config.toml
arch = "resnet"
model = "multi-label image tagger"
image_size = 48
horizontal_flip = true
num_labels = 250
optimizer = "soap"
beta1 = 0.95
shampoo_beta = 0.95
eps = 1e-08
precondition_frequency = 32
epochs = 10.3
final_lr_fraction = 0.05
weight_decay = 0.06
adamw_weight_decay_other_params = 0
Rows from block 8 of a small multi-label image tagger, named by matrix and row number. Rows with one number belong to one channel. Each number is 500 + 50 x the weight over its row's rms, rounded and kept within 0 to 999. All counts start at 0. Numbers have three digits each.
After each channel's rows are labels from the 100 images, of 14976, where the channel reaches its highest value: "colour at peak" is the nearest of a few named colours to the mean colour under the peak. Only what is clearly more common there than usual is listed. The data: photos with spoken descriptions (Open Images, Localized Narratives). In brackets: how many of the 100, against the usual share in percent.
# convs0: first 3x3 conv (model.blocks.8.convs.0.weight, 128x128x3x3, each kernel summed), inputs 0-127
# convs1: second 3x3 conv (model.blocks.8.convs.1.weight, 128x128x3x3, transposed, each kernel summed), outputs 0-127

convs0.22:604512489499394465525530435508526434463414492514504487512543513551525597572496541538435498432450485530559433491482504567476443588499524439446481639593486581486564445450509514428490544464444450491515404468517552510489503480474533485555482466475496420545453545519575547661440475454507526548540492446463494536457548548475445446520553461458434530506548439549467417583411464476496522428532
convs1.22:515509467530470506631419481463492502461513445489431567478455570500454585468548539492420531478555505545490466479476509495417608559525419486493596537551565515515510492469495473408464507538488421524499503447530536503437551604581526466534433564537562493590448486469533588619523522475487549503545516540538638495436624514581481390417512512525511549500513481514478519505509547598527482505511
colour at peak: pink (25 vs 9.6)

convs0.41:488476515503376476481474443571530505507603533591523494462444558518488521543569480458560533569513478472571576500481574448569543592525536491459564577473406573642402492494466520456503511450596573481508458591464518541484447588532517558537480537439497479446486447532459482488567474450460509496519551455469449433493463539383545527469498514509429448489537466513412477395583475466519491475455
convs1.41:496496469491358503418568490536548547475503479543520370447500515400410512446453510492537525555439447487460492496523525418425504517457509502509465519403402517555480442430497465504441508514438487496512485544529501461453467446468559464474439520434509425549456491552507565451470459511494491469493574474502548503379576533396449474409412538564530465556497509498466501439514336438525524500417
colour at peak: pink (27 vs 9.6)

convs0.84:479475522526463535534545502519538540526485476497510501631534544649401581524447491493462449526457480495430523464562443531475450404493468549526448606435593493442438512466501497417550382567584481472496495514560412537489539509454589496474475598565511597454587440468497489481513483492576546556503519503501555442453489480601466487500529470439431518557471419418485522474496487557557540529513
convs1.84:555462552521460595460513424579486520478491590502547482591555473514532533505484509547459447506472537517549496440489495548557499459448555487509528538408512500447511520425534505414473471484456473493419463527534535515484530481466506547520520508578386567559480533480465424450539416490551526509534496534411351534609428604644494512485494441550508479448414469475514510548574453573535600433522
colour at peak: black (39 vs 15.3)

convs0.0:421446464568430465526616469446471494469525564503523427547543473517497517457578506484431519435478568434575468564555456449472535500509449514483529439506398516500574473506444439521547559502528506394484506434509502530416480633457477544433522520561409505544529537457567485515509494469525479574487491546512540509432448535526541458565549544523523447497446595453534460555530673451598544533493
convs1.0:525595469517555465462496556497450466484516557397474534534556525541648546471497451616536525546613569458446535497550494511552560469550474413464486514525529534452500535504467508500545553464432443526534455473496595508493495464466536425468498464568531463489460519431628522540472472519488418532482440505547447514500470479425538429410581479445454509548479566524570530648436594539489535492488
colour at peak: white (43 vs 7.1)

convs0.104:519515501460474576510498474540485477502481520481455495486610518562447563558453521527531478469549562496502494519505510498399393610494533483478532557520464456478413518548497446629441497457514415507528442437506541588449494507521441532419481448575564506426541614503517502475558496579483450652432438491500470512521497475423500459476452474393435537566436481529521580481548485487545372479510
convs1.104:537520586560405487519520449504473585527535482461493519512492525503504548548543463472549595512514452439521448491399433481515418567562579493444540573500440534482513520516514571555480534417484490558544479479465564468588565480518415448468539429440523479474481536511510521530560468442478384595456431551512497431545523426527606515535421479529485594588479438499551653501506535510543459559539
colour at peak: grey (66 vs 32.9)

convs0.90:515514515471405440455494400484491502513495462492429509450453454520592557470574558483431479528510452473496469509537523506543592458539500447546523522525550532446557500541501487617555516361366465520506482447442451512486435539542559462524545588461429457561520459497496488475519470632509555539495563485518389566592497526534420582440536521509520417540489468463453524505454550553448611515475
convs1.90:487484461441505480510506542516479458447506554481482529481459478462506451450492499560480474496542544509383388629458528496555458522535415423560585426501458421418520482538516479511626464522564506565533443506444492534522514572467442592466481568420450552507517535534543500449581610471509532483522534455563548439537579527464444462570400421473570507562474494446444471529485459520474534390443
colour at peak: white (27 vs 7.1)

convs0.105:507567559452361507484561468493500562496529518403475622483535460566515456543536544448516456475528577598416411577511508510492395588509532578545502455497482464508517549553557451447526452565511475459492433509501521483479454484446422568499492510475461535522534476511543473530564465469541403571415514484565467535529456475567556520494540422421480464431450418510466593512504518606454488559574
convs1.105:553549478534326511476559530510450498505476482457509480530551523524511429488472475416520443433481445490553553483369578472456415584477534647510500485448494493468507470564415547474454479520478469519555435566474478466519496512492506528483464461482453552455461540518449530483476439505499427566479555505455422492550495461560596500548499528421424474540456443524551596641556575518496427499561
colour at peak: grey (60 vs 32.9)

convs0.11:537446475471534452506565557494577476547479517438588476527387541530512675478521532475495496472483512492480465562367458403465499442574500451513542624562526538521418476506471421498485533503478529462481539467492535519496440474564541448470440539538546489472539498528492523512462520605508503547485476474540505434432460512545571482492483446440601476638476484488493539479562469355479486410527
convs1.11:518482546493532513513584487477451477490507448481456549517434509482536587454478541407481502518468443412502507532506452470474505446420570464459375535451408548532438402541578478392417625364486470447545481530465519489545487570537550493478460503496554570484535542481513453526473420531479556493536485484519537565432467527440481505536478390440489460504509565482488458500555528487434549349430
colour at peak: white (27 vs 7.1)

convs0.15:447475560562435508518525566409444509510497487462482393556462538526384573531527524499512504453443629460388526501484460500481460454592505501443473400600561551514559505605544525550505440413442480564503500448594570452433447397514525553489440521594497495498483479537559511528491555549530506466566527518579471499560469509528557466544528446527502490449472510559511528480475399461488562428483
convs1.15:500523512457509463435519554444400462471521474412489378490420508476516514510524501544408555528512553434420520564575496547420535462573509539488542469447575539438556430568450449521517484487512550549522512474502479570479432462463512440514470519536532464513493519539488483422458551474537412577530478546557512680462425572524504375519487461495484513450566494476549554477490390404433520456514
colour at peak: white (54 vs 7.1)

convs0.122:416533434476548512513466487414573462521648426500549427540418614516441535510484461500456443437439485550512458505584471533544482548456479509483474504508472431493511518503430528567552510525538515541556560554524523604492452487466536483548519629462565547458468433432484468488428446468508527629491486526486444482464531442465553517517439491545425455532476526460556478502488491516545678442502
convs1.122:484512483542504519431483500527526418427464501592544494455441466502506490430449462498490441502333532555548542473496507563476526493413620553470434494448442514496526587560391563585598494563515485501453561531511548539493425470518480520461525486491607439451533558462474454520499556544559545437540455510475542586407488390477445423480574484552527503469498525515492504427467545551466572437466
colour at peak: black (38 vs 15.3)

convs0.108:456481476458549437585574543460608492416489539600490520536508476656452475456490457491490472508484553538475544397533471464577547570505537533483516348437571583456471484393567568480508522537512579528463490518501511481476457496488487540519530534439493498598556469429526510455456417519478406517457448462491430495552492452483549585485538446487480471559505420515477514473516489538427487619522
convs1.108:485524473500606594499416507527495510529537495536519561524564509569462495524473488551494414543542506556457584469501506538574513508509575490536464592557623577490498540454479568494530620499371479564504610499461506537469459542536448491462604517533418468422605492443550533503535523485419481524443462444523531493556545485519542554494556420537401596538499579448539560508467485490488521521441
colour at peak: pink (26 vs 9.6)

convs0.16:532542447435467482508509493504553472512504463531605599454481469411456502449496427491476526468474576542545445608569523446559517609477549636511474588484470489443494550541540513599484522510477506439442410464561498476567489514533504506446548524429458556501495532456527488572547442417596420436497545509505431385498496488495540528543519436441448484536543478493560609505468484547420563438463
convs1.16:485563424502450405521453444569507545442453524564449479537555562484468426591496467584569492455467558514475366522443434502449425495392494579433475466460524500405486531444567546522502497513495548462469517517558428506595500472478459568528465515451407475557443556545593457553499511525472497473547450502540488436542436407516444495536460444502502465473611496528572596513479479447455431479473
colour at peak: grey (60 vs 32.9)

convs0.106:465457594432514581436431484360488589461455563541557461491546528366572632557538463474480506525461474425427454528513424524550511649507522511487406466571591465484482495518502444555496522553587444525473493471541507434460488591547555516517506523548482524462493515502520466555599439507474510505551396510480547470575501495441537519469505504570561507459472514484542507456524505447448514537488
convs1.106:553504588511477552429470464489555435502492545464484467471515585425519610503507491465458517539530453478626495506500440402515557557565449466554523513510559490602441504563566600514428510585529519522401395499537477438384480542484545484498466511672515451556496481521368431472509545499553504497499562488490459526524541590529481517451487459452526497418509516510474461539551497480457490476544
colour at peak: white (34 vs 7.1)

convs0.59:447488529503456476461557519461612492523533458532520536473579484562524543514522467508523473442396582530394558464466462502438445415474534445490435480622499455534441485515575501508441519488522442433476448410537454495534496504412450476538560532620545522412468471544582415474480384544506438580462578554454549530527496436480564481491606442556489555564472557511536530544515506491547462554491
convs1.59:463604488515470438530549437487532405521482467462547416476442538493484540527478459474533412392371495535478506548542598436508477461512518534441488474531467465512449522465488492467525504417500519465516510581516480446602528570370533472497502461572516538498470503549455461531499426558523459495487608499520530553488524432598516530539518345590508501466487502506512601553466578529601481485416
colour at peak: white (40 vs 7.1)

convs0.36:450442579498506436568413545415516479488474478474481474525558459539458434487543444464482504569560615514542539429593563515468543554511493569364533511421532594550530518469538507499432495448508519624539515441475534489477508515463483500471550438433464558515527557530613476502384514501486585416467470527508574490556417467432412508468449460543473574436490515509516467552493490433502521410510
convs1.36:514509439559544477514480458457482568496499441622525474516552573532443518507507586470401517587514629561467461530533504470435429544460533458477504534448521549535534600517540479568497506508471529623465536501481500529481520584472485570472447456574411484457640497486511474579412481510552454530485479577422445472414454451448479544571515475573462617551446511443501495500540507507484487584497
colour at peak: pink (30 vs 9.6)