{"arch": "resnet", "model": "multi-label image tagger", "dataset": "photos with spoken descriptions (Open Images, Localized Narratives)", "train_examples": 203450, "image_size": 48, "crop_scale_min": 1, "horizontal_flip": true, "norm": "batchnorm", "activation": "relu", "depths": [3, 6, 3], "kernel_size": 3, "stem": "single", "avg_pool_shortcut": false, "widths": [64, 128, 256], "num_labels": 250, "init": "torch_default", "residual_init": "scaled_by_depth", "optimizer": "soap", "beta2": 0.999, "lr": 0.0023, "beta1": 0.95, "shampoo_beta": 0.95, "eps": 1e-08, "precondition_frequency": 32, "max_precond_dim": 1024, "merge_dims": false, "one_sided": false, "adamw_lr_other_params": 0.0014, "grad_clip": 3.0, "gradient_centralization": true, "steps": 16300, "batch_size": 128, "epochs": 10.3, "lr_schedule": "cosine", "final_lr_fraction": 0.05, "warmup_steps": 3260, "weight_decay": 0.06, "adamw_weight_decay_other_params": 0}
Rows from block 9, named by matrix and row number. Rows with one number belong to one channel. Each number is 128 + 32 x the weight over its row's rms, rounded and kept within 0 to 255. All counts start at 0. Numbers have three digits each. After the name is the row's rms in percent of the matrix's.
# convs0: first 3x3 conv, stride 2 (model.blocks.9.convs.0.weight, 256x128x3x3), inputs 110-119, a 3x3 kernel for each
# convs1: second 3x3 conv (model.blocks.9.convs.1.weight, 256x256x3x3, transposed), outputs 110-119, a 3x3 kernel for each
convs0.162 094:090074122157162173177152117167097154097121078091127142123135124168135142165162103174072142174145168108134108130102094134106156118124129110113127144145070114119088179151169113099157069187111086138140126162078155130154078126146096146120131086084153218158132148150158112203
convs1.162 097:110121106128110185162134140136131156103108112130138154137163052078066132074088076090115112149126153158138173126147178151149126213042168107112130104135145111144102116122143104153142062175119134140131142091170095097140097117137103103114079114156158133157141096179107138144
convs0.163 103:149142122147094123121146143145113140147096107095143093170127116088127109098073112113061161136127143092142105121151191176143086122090122178096049075099134112164116143099160169136090104112119120133072124118098090082078158091105109114161121106082088077118140141148118167163
convs1.163 101:102148120141151107152085104145109094136054127143105118079116096085093101151115098175181120065124147145118163101109116123113156207131073149108161131097109183085126140148133095139143136168160125133139077149137135057194183107100104124119111169098142138115143135129157103139
convs0.164 103:130111108140088118114135126120163120119049120106081096128168128166112153112188129126177121139134133088114128125143120074122152124127177111116175148060188142133105085087104115170103101104013154133149122143110094147096131169141136184100141111127119122095110088226189119182
convs1.164 106:071137171142176073106133126084099140184116102205153135177127162123137147148121145126150114112128163118117152112154120102106112138125104112123168175125211153145126142110158121104114148113092112175166147120191103149158071196141084123138116109077155154161132180189155120155
convs0.165 097:148164143109135095064068162084145138173123158201099122115155172090119113115111043119195138143195108152197115162092124134217196172128154149156096175127147079153097054144146142096114114135169133133137065120055145127166083137095125133131130143116156132176137124126126160117
convs1.165 100:195142172125116152169177191090165124094100105127120069082166088159116208159122169165156084126122189146127139116136124126122113127125158164104135120111079154153123164155133144161100109153127126136179139097097168071128106108051111150133102095108148150095167140151177144178
convs0.166 105:162123151084115247099199140123080122142151156097103168087109117164103072129133099058113143100127157134090127115150173140156100153119179117118145204102114156120137133076140132119141126056127133115117150150131124137117142169121161110135128115078130084113210128060132178153
convs1.166 103:118123142130136137158131176121140098165127128145174139176144229109138195094164098087167146109151123099151126089116127119140090068145122037115156118127153116072149114124161145089150168123130145132117129106154134102095099118099155094129096167138130133133098144105163124068
convs0.167 103:132103136064125128147105116161087127101152140155226124122168134157138137143075136117118118144114110093106100086132094145149118149122180119124114084131122168169153124105136159146144187126109150114137114129103119163117130129129160104096064133147123138117151122158170160164
convs1.167 100:176151153142109118164109084125168137152090109119136151081175138165122101125152147132134098166126129169195125138133145125117099141132168095138112100153118095127139094083086136136139114168125125133121127088158092091148107159121146087127096134122141156100150139078177115105
convs0.168 097:069094157070113130151204146125113105113123152104132079065189104166133069115129101108176115085175134191181143115113087092102104096168195104135109148172179104100150109100147149147091195126107074119093114154148141177103154090134152181134145072138139151128156047152141152166
convs1.168 106:114099158142139120156167169140082117183081146139111107120100133118184119155151125111116132113163140142169108154070116129149161091115128101179156145117158210167145082114131150125119165147115098105128131151099179166136182129142107150109145108090121149170124102088149154085
convs0.169 096:097052114116160138125199149196148102127123192197151105167125164123116178072129132083082097094119064058109096136158102140090061126118123153112145134134120106115127186127075174118084124065073147066106134133106135122152164106171094109173160131131173145165170138162159124154
convs1.169 097:099127160184094149130120154110187166142167136078105114109142118120087066120119151120164154194111099112159164106122136151116107074105103145127139112143137138133138130135124120152101190088137126087076205152120127139067158110150177144162174133131137203199119122096106099155
convs0.170 106:142154156111147091157119132155123146203125077127196175120150120155064095126141142040081182080159158080143132067113145102189118108106101140132108121125080154127079127133104132094103123104070122140096102120166101153172119109113153158136109130126173122136180153147088081095
convs1.170 101:151077173123144114071056133127088170107148095092141127141144096101152121098160135129146105113091079163074203133093142119159153145148167148116104111105122077161116096114145095149164139159134145154111119123120108111173126089107108134146168222133135124161122125181131141164
convs0.171 105:136074113100162173104093086136121127183175059137136116120104168131088147125127093094096118123116095121132159156116148127076137077121220159117063145096086221108085125108078170086140138129143141117143122093121123204161131077099155085105081102071078121152138072126133158143
convs1.171 106:143142170203117085151146129144100135107128155080156064115097109162132077194145155140099116180130101128095113130092132079128087088142118140134176099103133108147172080085139121142160105122133179155098138139178078096119179118146177100156146142102193093109153062169146146155
convs0.172 098:117094100086151107129106135145139103143095111158145101123157057097164126153101143132138076133122132146132105145180181127108090137085212130122125135129173162130159191093089115090162068110094114095083138130097104122121104142096074171156146122220102133103134119130114110160
convs1.172 102:137105121172062057137120164169168120175063114162120183147109149103145085111131117074120100117078107142141136139072134072139116083098122144130125088108130127155136112103091166141189093126108154183187146134115064171099148176150122164155167135126097109182129062171105116121
convs0.173 101:063158125142108151138182108125174142176131154061118064092144085133078050117161133059140139092093096144074081185110144112105094130170122082109132145115096088134131093083118184138173099118091076097180159131156114110108098138148070131134128114103166109076101116119092112108
convs1.173 096:122113163084162134137124154179143136061170143121188109130114132088080122116101167143110121085117146136126104111105153179147130101140097097085091134129081132135104112126117121181119192173100143094121132156126091101105146126096151168091042178081094087118102156103122195177
convs0.174 104:130204152103161100110075054109156134104098115133133160087133061174124143104211228170103171135135143170187167113136114130092160128077179152126159138150084141152085097121188173141143115144142180132145108148151104107120103137121114135161133118126177132131121119134065110157
convs1.174 103:096117135121095126160104176125141160085112118098143112171185131098142141088110096076091121124127122166096093119139096112123138133210122064118137088177106099093113146140165064092121128118146106119153159170098119147168112082133167128168099115185118134129174112109140108120
convs0.175 106:090118154106093092126110102127092107129141109114127131141144091115115124072117123164231129146173164143103181127110083134091122122133141136189096162141067159115176105112142129086083094153164111169089157120082128147073079115078127100152102144174145103118157125131161181071
convs1.175 103:142150117135154115075110127084121124125106202165192148077090078138145135169113182058096148080172167132138143113115125164117146148129145154112164118133083061109073081051106107146081092118130092155083121159128122121097109175129118115142137116113117103147090095155118109083