config.toml
model = "multi-label image tagger"
dataset = "photos with spoken descriptions (Open Images, Localized Narratives)"
train_examples = 203450
image_size = 48
crop_scale_min = 1
horizontal_flip = true
arch = "resnet"
norm = "batchnorm"
hidden_act = "relu"
depths = [3, 6, 3]
kernel_size = 3
stem = "single"
avg_pool_shortcut = false
widths = [64, 128, 256]
num_labels = 250
init = "torch_default"
residual_init = "scaled_by_depth"
optimizer = "soap"
beta2 = 0.999
learning_rate = 0.0023
beta1 = 0.95
shampoo_beta = 0.95
eps = 1e-08
precondition_frequency = 32
max_precond_dim = 1024
merge_dims = false
one_sided = false
adamw_lr_other_params = 0.0014
max_grad_norm = 3.0
gradient_centralization = true
max_steps = 16300
batch_size = 128
epochs = 10.3
lr_schedule = "cosine"
final_lr_fraction = 0.05
warmup_steps = 3260
weight_decay = 0.06
adamw_weight_decay_other_params = 0
Rows from block 2 of a small multi-label image tagger, named by matrix and row number. Rows with one number belong to one channel. Each number is 500 + 25 x the weight over its row's rms, rounded and kept within 0 to 999. All counts start at 0. Numbers have three digits each. After the name is the row's rms in percent of the matrix's.
After each channel's rows are labels from the 100 images, of 14976, where the channel reaches its highest value: "colour at peak" is the nearest of a few named colours to the mean colour under the peak. Only what is clearly more common there than usual is listed. The data: photos with spoken descriptions (Open Images, Localized Narratives).
# convs0: first 3x3 conv (model.blocks.2.convs.0.weight, 64x64x3x3, each kernel summed), inputs 0-63
# convs1: second 3x3 conv (model.blocks.2.convs.1.weight, 64x64x3x3, transposed, each kernel summed), outputs 0-63

convs0.3 097:494503473508462485474484507497521536533454530516544554501497508471489475485535501503490499486508528545471560529525519490523486467512482490527497518534510507527449495509487444480503493484515477
convs1.3 131:509477551526530501486559480476482454477512487488514485523491513549553525504480488524497514533516488504535555497496482528543522519487523496511478520498467510483492472499525540529501475488466494
colour at peak: cyan; blue

convs0.38 085:452504492485468507506501447502517524499483526454530465500497538496474559546504535512485480491528510499461495507496497521485503488521475482512494468517459536484503546514488519465465505491543531
convs1.38 085:492487473462462434505497492507510516476528476471483514470498491527536500503508500485481506518516513490514486485443506509495506525519461461514530475494438526482477505464506470492519561490535526
colour at peak: red

convs0.59 088:496497466455519500482504483555523480486501515522484497506473499510510557544506506494512529507521453476499545481468468502496520494550514462524513456504546482493509509500500506460460469526473490
convs1.59 106:467496453508468531503487492465532543527510448531525515540504514520514511499473506479490455489533527495464495466468497532472470517494489504551494516516479539486512516483525466529493513514464488
colour at peak: black

convs0.43 092:474513505512533482464483497513489539524541536521461530471473524554470495512477472472474481475493483526487539466475515505488486520467534539493494509533520487527518514454509474460498511492532502
convs1.43 102:510498510502515535561557496461517490487496471492491515542482495527497506473539501512460529489519488527497482524495524527515486506514469460483473526488487541534441491522502467503482477475487542
colour at peak: green

convs0.35 091:470528519536488493491507485518496552469505481483487491510506472526533475463455463450527490480502498488522555522510492542516526496520485481449526471504505510533506515463494460464534516501504498
convs1.35 099:480494512452486505584503493499482489493500460522502493473503516445488515515555546480472488501480521497472455496470508526492496541495467509518486504485534529497489480492482536516494482467468509
colour at peak: green

convs0.54 057:540495477477511521509508513485486536507536517501461459471470510448486512474470511511497527496469458476514530508464492523502476505528512464512447531520485482539492475511540494487499525510501440
convs1.54 122:490476463525493505516471527479519475493503522479528525490559517499513505489489502523490428483515530506454497496485502469480474509484446530473537464459525488505525521491470517485530484528478525
colour at peak: blue

convs0.1 097:490484468532503493479494490492470518515466563476513482566499503476503501478513538463544514467473488510529554512517501519499479449495491506490537447517502509488474501455491480491485490512488501
convs1.1 105:505573513479528512568528526506504500474457484486506521503510496492502562499503499511498499522507500502520462494502529503468520516497528528489499468525534491476497455439487501509536530523477506
colour at peak: yellow

convs0.32 124:497508500508515523566498493514485518493540500449501441508504517541460517560517483523539481492481520494504500521475492544512495512475463510510483492497478529524485488535467515527470504493459478
convs1.32 103:508512542477438469445444497488500505506459506538488461474474455480499493490480496508503496506477500472518516464489492510495531457523532517483482517473496483508558495469529504500506505464511512
colour at peak: green; cyan

convs0.55 096:543517515478513471511495546457519509499494478481517490468508480532515475491504484503516498456480536425493476532564508468502492475492500482513498546486504438477480497502487488499487513530521498
convs1.55 110:459453486503520530509496514474542527518485501514510482511464499485483480496498494460503475463481478513521509517525492519511477554514464504578495497490542510466475500490546490513497522458472477
colour at peak: pink

convs0.13 121:499494506475502505521483498564491482516519525538505488502511513541504503443491529509477473560473525478474508525507462533485531489506511520490542457542506498502484461480481515482520448525490505
convs1.13 095:498479519500510490524486521500459497496493491578525479543496513525506502509510537487473526518537512494528467509498527584514461493500521528529515508491485476506520504544518488500517518481494549
colour at peak: black

convs0.53 088:489512450499484499491480461543502532478511536524527520491502516522476543517473505473483468487444508535499475481489515478507531516516531496531518469510516536547495508500472492500506438474479531
convs1.53 106:554500487533484500495463522524490478517485526459469452503479516510475511516564431503504523500513497532523478526553483507472492499484522495498508500499520466489504479522521515469531497473531475
colour at peak: blue

convs0.26 106:524503456473501491527497516541541524456491502548509499501468487518497531497483480545500467521491525493480533522465477487501516521513447477500515478501497488573454526526496503469499526493516505
convs1.26 082:490447515443490496495483465512466484482472542486500480494526502484462480506468539535489513557459457534501524471511496485524537525511507498484504515490493485460489547515510498477492502507541488
colour at peak: red

convs0.40 102:511455498470512499493499493478475502476494536502536543530509487444480481498497480478513481482513482512499531554490449513482504483534527475492554487523537497497455534467495510463519507520475470
convs1.40 107:511514510500484488513501512544534498547454485500506499498519507466509493500488441535545503537521458520555529535490532485498464545474523507496508498508507485492526515477498481481506515460495443
colour at peak: orange

convs0.39 129:487468504468537465498494486433496506501521521460505452487560485525523509441516515541507476507476521521459516541517512494529508539487480485494510494470517469497492512485513514479509534486495515
convs1.39 092:503479495478488517487499482492454504433513464476453497499525454475481473512506512485469476479444487479517492446499512513489464494496519524503473545490465479503474497488511522519478500474542465
colour at peak: cyan

convs0.63 114:533474503520482511517475526530514474487493462511509433500487474497502490515493525540557504518520520501499530548500493498545483496525450513457508486462510530468504536521507485538514503479525471
convs1.63 088:468480524506490453494506461509490489516502470512459451556495481541506470508524524516466479511469480496472531451497501509475459507525515491493471510494478546476544498493496467464488468482498510
colour at peak: red

convs0.52 116:459519491465513448458529473484464520532503522502482486471509526487516544543502504441481517492515489480472500508477466549520466510508518474495465487483523504517505499503465516444506502521519497
convs1.52 077:473488472499535498487508474484473577514517482524497481479498525500539501500487502518507492471437513516493487493453490540535460524521498476483503519498482532511520498447482521521507479528526456
colour at peak: red

convs0.14 059:492504530531505511530500480480528524520509473507506483517526491515524481529529523500479508443447528502445493480473458488458448496466500485487477527534525498513506511510529466505505526544468514
convs1.14 093:502533470500496500524512547514516481503499497465542516495482520540518505509505478499510499498491548501490483496489459471562500455470524493506518418514509510505500509522447544498478480493506469
colour at peak: blue; cyan

convs0.5 090:499539508503439494478497475484516478476508516465484505542489521478557480489525494499488490497510474487514503554468526499475516472461521515494492480520522507481494540479516445498558534493529478
convs1.5 106:505492488510489503464472558497454543506517501492519527465518491462474502507487487528524503488509520544497457523484476476490468483491465497447517513478506507500487487562516527504502435508484513
colour at peak: red

convs0.28 128:491521464519507466470507510473541503451463537496467491513516526497495472508505517464508528490491455511509510488491502507500485464461518487541500487553483521540497542483510476437466517498501530
convs1.28 083:531525445465517530479581509519506470499504474484494509481470483501491486483514509486515478519493465502473491523541518564537499538480492528523534487492488531480483482474512513491484539501502511
colour at peak: blue

convs0.11 127:521478508447497534509531461514532494522538450516520549479459503482477499515490496515517505502534480462477539518536496496503520498489509514456493460482503479513466494508517506536441527498491476
convs1.11 086:515474508477470476520523491480506470488459466469491457485476491515450461479480504549481509517488511462494526486527512480505553484474510486487501493483441522510501486486478479532449497461495475
colour at peak: red

convs0.12 077:451485487471519471493481498523485534511489526505515534447486501478461507539546528477500493477473508484443464531518462543486550461496524496498520503489532485523506493468492493490501492508471518
convs1.12 113:536501472537484469529491492533543486505504506520517540522496505510488454486486468488485516499506533480503481523505505462506463489448489556478505458489533496538523458513492494544525469525478521
colour at peak: blue; cyan

convs0.44 074:473514438488476517499511465476499551506524503531476549492506547484517504499507518499488519472480467526483526493551513509462491493500534462518439477475499521502526537506484519493461498480500493
convs1.44 089:527476474513516491492428490534491473518457525476510484517478503540488529567503489538496511502476516504493474495552480474459526487496528521462499496510510496519511496487504508511512508528564487
colour at peak: white

convs0.42 124:509517533500516554497503551506529522483502504497459532504496495409474486484461464469449494506494504468518507530489490497478489513475500483480505495528533495514501506545479471504516467529491495
convs1.42 091:493520533488497485454526500468490532488551493500467466465482445479469467499506524510521529516523470467499477507505471490428503516501511494494479477483482474489492537468465462501480498528509515
colour at peak: brown

convs0.27 070:486481508497486514524518469442535539492520539456488441484482495501466524514533475530472523515487463475507537492529533515464490498512485510490529567510475472497509492502503521511506501526475490
convs1.27 091:491506504478547492467526515491439489501493504538561491492518532484528490495516532501552520527488547534436489514504487464503521475490516498530492474504454520496488518499480531492478481518493511
colour at peak: red

convs0.30 080:538538491499507491496524507474471481520500527518479514503506488470499505522483464493473520485526479444456461517544464497499481529491476487469473473494518524547540506519505511500442473506450511
convs1.30 087:538484517550523484478504475498517509509497483468515549454483563539526471484496520503508483507505499496495531508470480508442535468485472527480503526456497513469489506500513485532535484500522469
colour at peak: white

convs0.15 102:505480516481532525522490424474510521460490522470515498478514506492505542508451491507527472493492472533508511493506525502510488544521488483494519498489474499477461551538513524453518527521477539
convs1.15 066:465522507476469475463516457486463492534469465505506467483530492514495510494515509542472507519471485499518513523480481463515495504560490479509449530445501537452518503468495497511488524494514516
colour at peak: white

convs0.58 111:490457490496467510504501522525485510537525512521498520514490469485508464489495495469492543453469513481528551546468463500500529487452506459508504466483527522499476486470554486470498504499521469
convs1.58 104:511461533511491509505493494479505485517523546508501516583542530509512539508469495464493504430561488511523476497508494497508516519534528488487481474497511479495486535515511480487501508496461474
colour at peak: blue

convs0.18 091:483489502498521552483501505533496512524492540473528539518500491486461446534495469520489492502488507463470553530497446506495485508500503537480516469519503482542445512458503484530513503514493480
convs1.18 106:506484488469522505567515519465496494496511471524495519481494478473509544502553529508500529487486518528448509500477482528532468519504466497478465538486524519512506495499499539522535446501487535
colour at peak: green

convs0.16 108:519500488495503503520508493510499487494516534504471512505500465457512515453474454497504496507515484517478462509544498516492523477475489479523494504493583528504446485480541455472501543528465518
convs1.16 089:484465473495500489472492519468457489488503500511481536462490475468475513504475498470527479492511434516528471502513477467497507511511504511468498466515499494505451533514544487498501540450523558
colour at peak: pink